A small self-supervised image encoder, trained from scratch.
Data: trained on photos with spoken descriptions (Open Images, Localized Narratives), 50862 training examples, 150.0 epochs.
Rows from block 9 of a small self-supervised image encoder, named by matrix and row number. Rows with one number within an expert belong to one neuron, the router's apart. Each number is 128 + 24 x the weight over its row's rms, rounded and kept within 0 to 255. All counts start at 0. Numbers have three digits each. After the name is the row's rms in percent of the matrix's.
After each expert's rows are labels from the 100 images, of 14848, where the router gives the expert most weight on average: "responds to" is what is common among them. Only what is clearly more common there than usual is listed. The data: photos with spoken descriptions (Open Images, Localized Narratives). In brackets: how many of the 100, against the usual share in percent.
# router: router (model.blocks.9.mlp.router.weight, 16x320, trained with AdamW), inputs 0-159
# up: expert up (model.blocks.9.mlp.up, 16x80x320), inputs 0-159
# down: expert down (model.blocks.9.mlp.down, 16x320x80, transposed), outputs 0-159

# expert 15
router.15 099:151159125147148146151108116114141166166085151098119140089113160140093132114109138095087161118078115151171141105134123091107111121136142142116069140145125117154127131105129062123125105148161121101131141124126131099107139097111145119063099112107156136036125133152139164154149150122128125125140137149122087137160148160136120108124136126138132160082041136137143126110150122101151141097129151150133175120118126117143126125108165171155153112131125127118127141095092152116129127112167158
up.0 099:090147142149151138111155128154154113138100175158124158110133150128121109117173130138169129104158163112096113129100141124124123139106117180088130138110109131154184128113139156116101165125105114109160112167090138113142134071102131069091088095112088129115092137115150122085117128140183130150116131169169170142139118113116119145110134098152136124126144155155153094190103076124155134148139109125112113176161151103127118105105110123135134134136121135118132130115099080153109131124124166
down.0 103:170106080121150120121124174150142125169156150103128136096142123138120125112123166178108133128148117149137163160148132119102137147151083161113107161146097112173090159156109123090162097152133121132106097103180107107107116138141127139134151168115162115181138127106140135078126140124195124121169104120138137163161143125111127118130150137123162149130072101158135108116146134120142125148148169136130124129139128132120160146159127093119117201151126122155120122088132123163127089174108132
up.1 100:180074159160159167145093089129127118119159165119131094168155141124156092166113100176088109110115147171125158125105078107184134160146125157135148109152119150151155171115103136138156132111165086099129091130100160131136132122140161171133144115133135173148118113120117131135080117174110127153140118118114141134124144124126095131139164143140126140132159145133105124107154144128140129166130175117114121142141162097121138117154116170148145164145110137140151121122087150173089116177126170
down.1 103:084109105158129134144116113121135099144136144103100105095148116117176119145146129062128126155128130101143130101146110166116105112137110112130142123109138122076122117172109096142100132131119152133099137129088067137129150136117109145098137170104081121107111158120117102108123119104094091106133082135149117119116108138120166160158130083134141124115072075102154088146099096168136130106122144101129110134111091118138170095103141156112117119124145161133109187127076103125084142129192099
up.2 097:137115101134122116123095153129174130130146127132115154133117158151126086154137099121151138088111082129120095142061160151091119138067133124127090113096139141155077096132122124126097117157117116090138131051121147141157101138157115134140132097125086132103153123134108114109142096122153150153115170155138132174129151120110138097157133137147177126146149121096100130076112099165107124128105104140127159138110126121134099095103151134086135141145167194068115090126139104066159144162120138
down.2 101:122142160101123122099108163104129118150116144120115132130103133164155150150120124114108156123075144135117078154128166181145132097107124088114155133147150113170146150164134093130136149124151100154100152113154089142141132126124122148148086190121097137098137134111116154146089119106128102112137122140135157137132150137147109138177139165096093107113113123110137135100043115136161113094189129133149148126087161149143157155109098147163143095157089160117086125134152101148173089073140121
up.3 100:139149118129160148155143108164115100132158099183152122135109163115126136175150116150109113094140176138125113085091105173092113109129172119141115140149096124132132074110117147122141136126143137145168076156118138134100165141113151151169119150133100141074129116108173118106140108128129139140147141109149124126123147093154141094102134105109152145150167131120142174082128127112134112109088147098165107143159156129143149105172109099139103161125140160155105148128115118095120107154110158
down.3 094:126082134116129115136149130122088168143127103123115124107150129117122141051102115154176139124152117141118133090105116133089147124088092124141114166125103118094125090121138094123114113137062124118150163126126127120120113104100115120142103123129148164166097111116174105126105122088121189091094134112119130125105150113146104101153076080139115150123121091127168136105129084125094077110104123140131151138082141156145125101127115126146127114125102096140133145088153154113151108101111107
responds to: text has "grass" (27 vs 9.8); text has "ground" (25 vs 7.5)

# expert 13
router.13 102:146129136110124090131151142128132172111163145101081084129109109104088129120138155161132158119178156124086123124121102116134136121109091149118084129096134157131143110124104107121104159158128106131102138094136099129124105129150129154139126125103131125203141113126174156128111098166154136142143067120157138152128085128110125126144115117118129121106148124101150113135120129132172117111097078143069137136111136139129140133131139108111113156146126173173123099097181155119097118126145139
up.0 095:134106121163129124128115148124138136132152104140087145164154141087169164115105117079120148117114146129134146160126124118086104186172126105124141140131126130182144147146103095158111118111138123089157158108120154147108116139171161143102121129162093150104163140150068125133102171124106120155160098111095128069133130082121136139119099128112173104144101122111141109128154124152153130147119115139178122128134132130100159107159173142130145123155105161153115102132120167116157099167142149
down.0 100:135152069167168112141098127131151115155114089117170126149151133138123104102082103168133133093175132103104157102142071104076104127143134113090143136143168136192114142081145124099144121126142151095133109165119110178164077083127157138125149130152139090150141123116130152100111140137163155115123120101146112153134113167122092158126145051143099106092141096163099115099143138107112114154093152139168087109135091127139132128165131149100127125114081157128169125122118145136152111166137093
up.1 096:093124115136118115082153144147093095108125077081104113164149068072127096106111189093150151130174080120130177184119138175112122072149093125137105133149164132130122109136148116128098119120143116104158166103133101082105088145153148118110118089111134158133119141123115144135121136152138143101127139125168094126115149123147113140120133126178094134157138168117129149147118073131094162128140096089123095126113089105130092168133111179148124153114127129144135097145092119137159134093121119
down.1 100:099115111117128112140151143107149147164088135098111149161164142136146138125194087146165165114117135130101127127153109120115130138121136172112166116117097134123113101169115146114181118147090116130150126039105111123151138151114133097175121132080128117101157103149119101151124117153160112110143132113142099167113135117165145128132149090111150149152130150158128128092154140155121158151133132157143110127104126151148146153154124102121103156118073091162130146086096107158092123180082057
up.2 099:118099107145115112140132122100100098135165109113098129127135155147160126117143184099162124096135108116121127104105131108171133129098077126129137152118116152079150159110131121141144125122156126196125128132133129070135122141153127133133148113151166157148139121150160128116148120078097124147077175134135166102111131077107108158118131124127147112154152115131093116178125137197104140143132131157140097141145080112160077121150169145105156118102128129117104145094118135131126141135116153
down.2 098:115143099135096132135110122111130081083129122112116099144116091155097159147146158151158159120151167107161134187138151130170109086167122083133114115128131151164140088115133115115092124137116136139122165136116132108113109144148174100132191067111109153179140113137133126116094117128126123164131137124133130139148145144105169161129146128139115143120133188143120128106117110114137133135119177104129107116120124146133137176118140140162154099125128133123108117105108094115165161128132149
up.3 099:142097121113101092153112087166092132132116124132149069133138107136122105141152154139144125128128116163107106151112165135148125091135137116151154071158050103138081149122178148122160120125133096117103132170151116116167142110166127101133096140139141115129139103105131147111159154125101133155124097138087119152126097090112108117157118125174130164143125115142136144106106144112092131069140103118135102148167119120141114151153126121115144107135111133156122092150181152106132148096110159
down.3 101:113146124145148154124106123118142125125147106096124143086101121135134105133140121126114170118100107141168133126154139143159158148163154102111058131142126126143128110108118165162137131095076159144114138133128116116156118138136106149097096148102137169119146145079163126102139120077162139126142099125115081153140130146150145109118122088181115111122091114133119137119096144156163126148149148171094099149117113149145121095126148157126133203168104163107155125143137111132180113136163134
responds to: text has "holding" (38 vs 16.2)

# expert 8
router.8 099:110134140145110168139112125126101113120112116145102104146087125122150139158152150090111125141143106107128104155162104150115105130156121154071134104154090144128086092156142200138139128149123125111136148119118116102084114115142125112075115089167136122096131121124119139131144111137089154143115144124137167142167105146141127177156105118131117122144089118119125098129112149146147138076126110151159116121147113148156158130166144111091157132151176093144158123110101130128099126143135079
up.0 107:141156137150140122088133125114151128114106128122124115118172092131122119108134145148089146109148141137143105123158082161122169079078091090109127103148136143117143144139116138109126097097147147148154139108132117123112133134083105132109126100143134153105104117131129126130117151127134142120124089103161150171156142125119137191122124176125133082152170139165146104129116136128144113087126180132155102146124121139080126124137144122145133158125101137162104101142131075119109116162101165
down.0 093:105188159107127149152103130138142143171144139178139140103146134141168131116089116128127143107122151106119097138094151120161110134146123108122061173134098137130100112089126095152176087134115091182145123168150106145111113138104127146143095141131105108093143144080101124082155153126115153146113151138146130155132137141155111088111141098164101054166111157136130105150149128140137123114127106121136091108116137143111101122119132149156142120153106123113134151116114135111105113108088121
up.1 111:140145127150130131146097166097136148133124062169133150137126118108129153158157103143135112119105115099124126088080129190099142142089128122112110150127071118143144114105155125110151123144117099138152132152139093116137126129114126174134098131131139140153123134111115149155131105157152112128183183127183096132124132116095138149129111191106144163163145128097142137078116131127111155140111115129112089164136169149112108134078086172134172107167136130132120117080130132175128111134110140
down.1 103:153108122165138136170116130097169134117132137105130107161145128164103145136149119158107144147110147108096150160128090103106102139117136142100171114165112134139149110120116133151132155139093146129122123134118095120116166147154103133141159083093135123095102081130138103161101163123116179133109146162133138135128148083169101100118113192159111119135090112148168114118130120168129129122116111135146102141114107106107143131140088137163129145136176116135116132116161135150151155112138162
up.2 102:131140108155091108099112105138151107105120110171159126147135128121094160086110175162116096145060104162151092144144161132149109130144202127090110092154152079142127157118132124145086178158172128131128152156144162090125100126134132104118112130158119102159120119125130172173112126146162107096159067145153098128138182115093100113113159123163120117119140148122143122142138108176135120139149107106109122137139127088124142114134144164077115138153101119086116140139132119159157141146126156
down.2 095:126170117173166144115111157111154138163124105133158114112110130145177113156155126140159124137132129142115146143192135107134119137123127142141209121103122140126131118163129107155100102079104121100057140133103154164144144078111120144120148111117138154113126121176080132137116097157102113140128080120152134125188143118138123124129128133111157145179079104136089132089141105147140080103126104132099115123125138101141133174127161134098156112140180113148134121172074136134114130147137116
up.3 096:121118103133132127123123095158106116105145150129140096155113155138134141077119102130090170144092115111103108055138157136099150127108133149166120139140159161131156109142135137091120125122133119086122108127138168124119106071091109151137137116110137149116086138160122143122119157157142121166123099131128120088114112112108131138148112127095073120116133152130126159120086139134128114123142120142104206084123122096136095118130129117119119149118163132140127110123128127165161143094151120
down.3 101:131101123127155137095128179147136147168133118088143122125116133131124177132143148111134106095113165110128162135141157161152157145170129122134124093124072158108098115122127137084066136123144104116115097118129101137121118145143148164141109117173107136136161110097114178155143112142108115117123143122145093106138127103129161101140189146123171163103133095119110113120109159129158132170131143125131134082121094169145095118167163107136078096175095103109121103173141106144099097123111118
responds to: text has "plants" (32 vs 9.8)

# expert 5
router.5 108:127150118140149175124157114144162112145116130114118174125101180159122105104099103136113178132136149176133108160102148136127144126114152157097156130119130140176127110116087076122134105149119148148175113135110138128136135128094133116139142143061088152081156167139128130150120142063116128132134152143103162129138132081118148078108128127131138151102103148183130098118141161102166121139106116122094115118153162118129119087144121111158121113085084145129127123147102141112132148128124175
up.0 095:136084092116094168109132125136119131134162120140063106092099136168134140142137117072131123119118085182113087112166152111131158097109111152103093133145167144141121118139089095120090164124125061121159123132144144169100119125117132134098160120094161104121130141124145127100180144124136124118158121133145097144177118106130091086157094133101141146121130165126116130121120165169095144120154137118112142141156163127098110144101146132132140079114152148134112140119132151108112165093115116
down.0 100:133134094169144087158149144123183150108133130117109151166110107123143140125093108138074151147108089128129156099154115079137118101093086155123093140162130160146103144171120122134150110152116120115149128146128148117108141154100115091123139151143138168155144096128108153118148128112088139121080116148116142067175112151110116134128130128123118143119125144099164165089162145116140134127116164180171175120139101147165159123138135117105123114142111095134087143117150088105139125140153105
up.1 105:157157096165114113106120127130122142114127125193122128117149154153106107127143122160115150118145122156154116161134109147151140144105123135122085147130092093165152117106161091119082099081101123116106168145151098103154169155155112103111144133087086113133148094144147145144125061160144100157113106134148112122143120142142147098163140128108134146174117133127126094116140107100119137121157147150145137152123111185147081137119100169092114103120149109120119127067141188167171095149119139
down.1 106:114130104144095187153161172108122108105086107146148110143107122110105169123148081162098116107106141088097100150169096118120137116106137124104169129099131130116105131142166117058129124147134104126123128126140104151136140195150131148119131118140124156142083172129129138093111154160146107154160136143107107148123097125162176101140123158115082127121105181139127142089112127171098155151124130121091068143165098154138132117135103126135099137152160146116140110128100151159110155135124154
up.2 095:118085145154141156182116190151108121076076138125136099126126139155108151131125108052120150157130160131128167146100118107109138120092173095084134120134127155131148132116108100112159135097136145106143099073130130153112087112128135126149159110128125117115092094174123076108161122097087147113131137114153140135122136156109129136148136098146123137187124156137167148158147133120138121085123141145144129141146120160111131157127128166119143123086141164108186141136144098145130144124149121
down.2 107:115075124116104113125147139147131135129139127095095148148120165094109114083115133138096164120143140114108098147102153082100142118125146141084121127097135092119150087130124119119131152126100206148104157102157117150096133111151139164086099152116112127123099167150127127156135131082130162146120158125126154131130153107163089103148134140133144154157150150105160138142153179156168160106125157126144117131112126166149122164085106136116160120138095164140120104139147097110144118134131154
up.3 107:126161144141138147148119143144155186112124134092118121141078141138124166110165116125104112114125167095164141167155150127144146105127124104147129149149115137110119151112176126143092115129123111114115119121115158119116148041101144152119081144130121144119163152100095139112139145115141120140123111094130118132113134084137110169125158096129130114135124132112125110169122098105115152111154128134148118095152084069094116156143121131143135123118111138169078171177139124089157157172115145
down.3 104:136158139122133154151137102129110137128144123109144110103165110128084097108140163154112131137090138161124157118149115157104126158145164148149060119163106125124122091065130148139100103129122145100111097139138147109099120180150125143128156123070108092117144139149127129126176120132110124120166111133141091130114137136145127152167173152115137133107182107119136120136142159135142101132117138098155132065105136135150125133147090121105117142150109123139099120167154085126152161145116159
responds to: text has "man" (36 vs 12); text has "holding" (36 vs 16.2); text has "dark" (28 vs 2.1); text has "black" (25 vs 9.6)

# expert 4
router.4 103:126127131130122150136114120112119123123100071121098155148108110148119149118149143112158125135121068080085131105138106107134155113133124148176122086095105126152122092151140109150154109129106142111111099113104115102139131130141117113107134141120159151230114163109170123146089156124159175117137160115112132103143123121126109154137121129103137139185172125128152169150137138147142122121160165109164079120093071130108099153100116131111120157154126146139128150148150128104083151107148166
up.0 098:100108092118125100117085162104125142121129134157123110098121119125134087167190127126167106137120082143124121076096117084140098078115144135160097150115144091159136112134147134112152088135112184108144163142117112111106127102115170136102118143152132164130120144130124099151109108138110146102127073100101130138129144092145130148158146162160095112136152117103127165103139142078138126129146159111133151160192143161152109139161186132142143158095132124120146180148128126126139105137120122
down.0 099:151133101164125131101121091147100127120102116137124103101177149112113133153100110127117127141130149149110130136121145123112142158163084093119137087130178142168130125125144166146153125116140144072120117097149099129117120139136076080095097105149143118118153096155084115151150109133162118135155153157101105127152177106119117089095117095059119150106135119078144154109129145127124093150161109133125128097125158108105119121096127165134127076105103098124145097128142107137136123136088098
up.1 100:143102132114088126138097146101098103127130146131144117125083128139148099113107136153133165123139137110106125122149151178115172127123134120119160103131110131126100119147140153115079154104134121140102146118129104127136082138093132125130149146079131136118134099165174147150135126127152100119098135172097150107130120090125098124143132113136101130138135169117091114128167190155126147123150127092121108121164129120118109163120170093120121140134147110154132141145125142101156134125180142
down.1 094:161106104113114145098116137142146111143135123129121138145154145151132135151133142097082126092123119095168144111085113155165111138146156184156097113138090128128149100108118128117167156132091089139173153123131171138146117167156123122124122151127106128092133087090143148104119161186192147135158114104153130157175140132148134134099119097149125082128144133106107100106099147140176131130124136118160133071148133155132150156112147118106151149107157163161088121080144099119168117087096100
up.2 096:158158127120143102121120114117138104112137106118146167114114169118149096113139107134085143129105139123115139117092147083123094106149161121133158130125131125094129096119127091089121151167150085131140101148107134137145162140102104136175108148162147164154071117119175082130161130156108087112155176137116162124114171155146127157096110104121174147123138104111132170116146130171142156146125114145119127156106109132088119107111110106105107097099125136099131180119134147118159126110142115
down.2 097:139109084174087120156143116132130121141146130156106168112128158137151127135105095126115112137130104112124124133083151121129155107127167141125133111146123113122127139161126131081162162109121136108159117139181115112122144117122122142095100112097118130132096170162148091128116086083126134172162118142161113144113111102141126090154118080114117169126121101143115153105137119162137122099149092136097107092143142088127117075152106161153167098148162085119130106174132160140127133115135138
up.3 095:153134143086090067128114160124140127070114100156070114118126125134120143153113128083083151171089159145126153095136141102115123141114154098117131105093135139148111104144076135123161144147150112153128107052139176118113162080089138141156111173106165114116139130090119134136129127098166103154118135124141143116127121110111136129136116126122126129115136114146123157099069097087149134120116149105186162114106130094163144099102131158154109122169139152166173123134111130164136130120135127
down.3 106:096095137113081116148105078114115108068073163198125138142164102108149135138155113107110115135113102150142157129147158124135144119098150147137109125100155146105147104113081120152131089121129110146125094131157121163117148163135110129123112161165136109090151149082129141096133147077150117129147173123163175107093129124143096122154145134141156111135128132164134116144085121090129130107134095128141139120138144146142138124128139136143096155132118101112150140128095106157167077141109205
responds to: text has "white" (37 vs 11.7)

# expert 9
router.9 116:130120146127128128120137099143104097105168102136139121115126121115168141116136143121132110104145136122119117165142140121130150123127111117121174134116131115133109120109135131122160145107123112146110111134169121153104153156117149127145131131176130131106097134130132149099119109115106110152096102107145104122118135099103118096147134141133134126147188127075080150130134108142063088201099132118151112145143153166136122127076094125113144134117154115126125104142090120159142116128099136
up.0 095:096115127101129150131168127119123123094147152130128149141114090159148156067124132151108140133108148156150142150139113132111138139136144147169085125108104153154127103124139112092173136104137124070126141134091126106128162136126135166074149116161167131155105152137112126090092118088116164123118082135110114147149106106074123110095109139120151107119122190123118123139171179144145132097134159117128107123144111136116121098118127099112154136113124127173100125140121144180111102114115144
down.0 091:108133125163136084125150081152140110089169123161166135168125136132155156111122131160133094149130117153113146115198132123139091145148106142106128117090122193086118127102120090098142076162104150157131145095122126104133174107167137105111116138181114140142140117133136119158114122148135161090125103067138106170103138093100117099122122160120120071136140129095156100137143152165098133115092136106167138147125151122146123126153114146103145087144150144116124113111093160137143124106118165
up.1 101:141160100144125102102100105126182147127114122147136132107121143145134133101146131158135093076143166103097163149129115115153105135118110129088123143142150125155125135161155135135121146119126126077112118110126136136158156120179170123137153107104123125152142138113115080096121103107118102096097114120103159066095120162117134135108102102114122152142178118119107078131109109129144102144104140104158104132155131127126111138080126116123161173120147180101151082096099110129140155116107134
down.1 100:120186095128209114131155171152090101129073148168114122162148115119106119175109128114112097146156128129108136117148145158145136123177158070123134118130107123159108139115103131191107110156131144172171153159161136098138128112094181110134093103109121127114125113101114073117143126100128116134119159159126156155110131135106135111149103117169156111134109112084149102091141117123131104084098107126136064124150125133111129147184102130100167073155134132135113116143130146106126149143149136
up.2 100:163131152122110158141154112149159135120152133107146108126124111133153120126150159136072145131158144110104051137126146138085165125109129099167156119110139160153124172155107134120154125125144110118157130098064126106132142139145110138141147139155171170140139115073119131147135114117116099148127102154110115185104098106169181125131130135129115131152155115135095132119162135099089122117120099098108081142137134136111145146168111125155108084067134174119116182138103121139089138132113096
down.2 107:133113152109134132170128113086115131131152110137116124134114139129129183131071122090101133146163183155139096136125114139139115134060121113112132128104123147132136127118099142126068116103084105132104123177124122106133135103122119144152167129138111146128096141092110122109124131188119154133145114106109112109124148170086120136128086139131133141079129155126177095129113177101118146144117149158145104095115156107144123122167141164163133127160179133116125160128101133160073117110172111
up.3 096:088167107101095132159100128146097145132133173091132137139083164172107144131106136148156157119086161159124155116103147169100103118121078104123146128154065132142126107094113144157126091127159122099110184158142128117153145154160110131134116165106163132160097118124134134113147150118141130061088106131079115164111145073152160139123124137090128128146103129128167158152129135148098153143118157125131118174159168110175111125100118098121122106125140180160140139106129145118158155121110131
down.3 101:104094140135077159098153130116158109126132132116162152102076123124101152130109136131106107132099148163106128141123139152155089107090128118153132133156081158126129134095143113126098147118113152084136153136080141156146129137101107124085129174148135139142145088157130120061148133143126150127154135107101078159068128143210130110130154158111114131098148116101138177150175106086140128138115147125116165134137166120155102119098137098121151114116118110133108153080116125143102132142094105
responds to: text has "sky" (81 vs 24.6); text has "trees" (58 vs 27); text has "buildings" (35 vs 11.1)

# expert 12
router.12 094:092104137144099158154144150138126100106151130146083160129074112124150142133125140169108130116131146146168129111132125133124136124143119120158177157137148169121119157119109153143103108120136144118138097150096136142108157118144114175162152101169116146073099142150087121071134140067131141142108165134133166176128118078146132139150171122094152133149123120142111120113116107129071180151101111119143102173161144108090129100090133137132114125125115109152115112183086138142137110170119151
up.0 107:142109127136110105148131110106148130141104127181121135112165162080132142136165112101130133130177096161057166172095140136138127152143146124117126119129148102163152170106144150110149097095137095123109151098175127135089116184089115106163101170156126108111158103129109083110088103111157106131170148110128143126135111127144105130142116185155144113151106123135158135108134124136150146126139111103123134136126131181137116170141099114140142122117102165162131128170112116126072132141131174
down.0 098:144115120146125070102138175117113109126124117138170136133137150124110129142162112140139184112104181115152120157124128128175085109121109115082115190105096070150156119119097120099110078131138163103164132148171116080098127135123107128136142176133102135161133132109109134148143121116139118106114134116138116119101127151168129149106150154111145158159104114121105177167186123098105134136120142129065130072117147141101123141076118138084106112118138118152136188112124159150131108110080136
up.1 105:104136125096140155107133111133161158142119134116136117142107110114104142153115102111094076122158099149073130114178174108097099098126100129123129093133104126131073144154133142109094124124159126105138129091141129161070129157140112123140135138124093147114133120113140122105145145112149114124130112122092113127171099103122126138125102115101118083135134159137084131103108119177120158130090128103120142168127110120133108145099169136113154088178094116137122166128119098083158129136142118
down.1 096:074136100153113130130099161132112138141095104161110133122104094115135124127111110143147156104126125170161174144130145126131149098137118184138100176150127135137082130106125161128147142109118155131114111143119140161147142123139110125168170120157136191062130108199122149154125141119117179134166108109120165132091152103135109123145142107097130120129139125106114146144119148103133178110145133121140139132096155138113100126158090134183146089167134117161160138167128159173168137155108145
up.2 103:145150160096112114127147127142153114137113091162129104164095134114117113120127141123130145109112140140095126106122133114105123169146102140119099114134125135138067164108109121097131126077138106145096113171098112132105128122134144134134157171150124101141124135143147141151125134072131105137103116108143120153132077111127225121139124170114109131130135148134106144109117099113112131127176126080102099107168105133177165101134100146110084113119110143123148089174122177137108119157096168
down.2 099:151066151120129117116127143157157155102123084113144101160144089091140131212171138138139136133140164099102114105097090071110094127131131105112163076132109120138089156128110091136163124134137144143097152133132125099138133109133125078126133129181138152147123085158111151137161132160115167132141142169134129152122118152132121113140102137168126149130132103159083105173149160108159169160128135150113155101119112109112117150139158112128142101156174088139134121133122138112170094136104122
up.3 096:118101049098111176114127115132118108084129156113136175153141127131126105159121146106135137157136089139160133140111125111136132105093117110162157133114112171105094171124107142111127139120152091104122089143124159133124091114132146115089151128128083125124131121186141125194129108102111084150137069175076152116106173154174132154120130145148139125131137100172123131133109090161151133037147095114127129154157137116157142141085144094134095134135124138131106171101139143129099149143124126
down.3 103:111097140096124131140106129096157129150119129091116133118144142125127166135139114089124196153167113165132122113111153158141135132120137109126168092152137102112127177136126116135123161134105138115148123139107131119114146128125110153099128116127092118108120105144116108155152069113101129149108112106164139119134134164134136078086118155099125113082131130145106111141103144157100112146128116142078129099114146132159155132090134189113141099126113154103079110137108122157125139161118111
responds to: text has "wall" (58 vs 19.9); text has "sitting" (36 vs 15); text has "table" (35 vs 12.7); text has "man" (30 vs 12)

# expert 11
router.11 094:135110161113116091090119121149114130097104127159120091117142120123151129121128130137127145112079117154202157130156148111122096177123105127116119144142096148112110128139134114165160105117138120134171111101115141124129098136139152124125114094155132118056115114128187118066138151148141098137112129139098111160079123133133136141119131168144141110135078118130130105137102116108119152181155148173111148128127082164116148133137133128105108163086131111152108137149126159112119156144100125
up.0 097:108131128104121163130131129125164105129129082153143147093137165169137160135115123128098136146152127150126133106134126123096123083102088140159142133124127163092152128118088130103125138129126119120141152096123100082159107085111142150148179109131107149099142088133132136117156163145163113151127122128118124132102137090091121136106116155099147136128154091134130093121132132129091105069094167183136129119129102131130103142104134164157077126113119092156118128098107113154159134186133169
down.0 096:196109116125153123086152116160155186096089086114139097166159106114097094144082162099160155139137195096131143131100143172175111085111113176085097144147132190169145144096128106146139152142082162123130168145155140141100125146113121143130132133140120145154102153137101132102089149132140143090141098118123114129107138159138158124107112126155148169114144135100120157114146129129132112159158133109128132123138123138155108115151134145102099111131147123107157145148137150106163110150110120
up.1 094:149147150162125120079112159045090092123137135126146146104117116117140139127114128148106139118098146129107120124125127078137153120147101132058084149105126083116086118139131105116138132112132138143168101140140130126118128099152134133147140166119147113133100131143145146125155097115125087191119121124139139163107139093158154167128148133112111099119140116133137115126119090118111140110130165122160107167100141134152137096141101124115113103146161154138170143128117157179163098143111116
down.1 100:100137157150170139116131198137108141154092107139167082155117130127168093129127103153089125115125122187138155147105119115142149112139153138079132141154135153149130094160131126154117117097089139113112058137186103088078090137105149132120129100154146099110119126125118152134156142143129116149152175134163136102122085105174125114146086128162166150155112140099148146085147109142112118114121146141126119156107126141134144170134128124147141108146071138137157114116157145159102116133152142
up.2 102:137154114067116115114119095127128153124156119129139134134184140109112135082135106132092131154149132114107141120132150131123102160130107154138157146099061083148121103149145097120134147143110144133120124103110102161114092130089137148117074098101121113135105143105113109073142113128188077145093162104115145130151178102159132138124152120121095125145130160136129169130144130105089131144114105155122139093123124143124082113134132122180127129131150116136154128164139132137105162128144131
down.2 097:134123101140106176126131119145136151152093157103102137105126110126115138108143160099159130143127132127124156083117097137100136100142125184127193159109143138135132129130128109144160083147135135135118150127106076128145143094129080079110111127148163082151113120106099125119106101140126131146143137160136130131108132166081094116130141128098130156128129085130144146130115128160116128079100150163130084127090173127139096121139103108138093105154156112093113114088150157157169149125120133
up.3 100:098130146116115110124172170106114163116121142119143135150129147135137134151091166119127114115125142133170118147125141156123172126117104107134088105079135127117095109070154082113141150129122131185128102127143142127147093118121156146138138136154160124148081144135119109146184131101118072137114120128105135097100111110145142135095079129124131100113125167132110107084104156095157104112157107143168141135160098146094104153134188123154141116138102124112133142161157106142130177146118128
down.3 104:123145137092117132141162173100137122111140168093137171087153149100106142145099201102106079153139067113097105146123160097118071101161138161158151134156120151112124121151151113062145128153125141119110121113132105097148135141079136093116115152145153148150139146098120106146122144121105126133154126146123124163149110140154130123113098090169121121097151095090127118142170129106134141145129120145108128157131145122125173144120142118133131100142128097141122100158130124119150135124128150
responds to: text has "trees" (68 vs 27); text has "grass" (32 vs 9.8); text has "plants" (25 vs 9.8)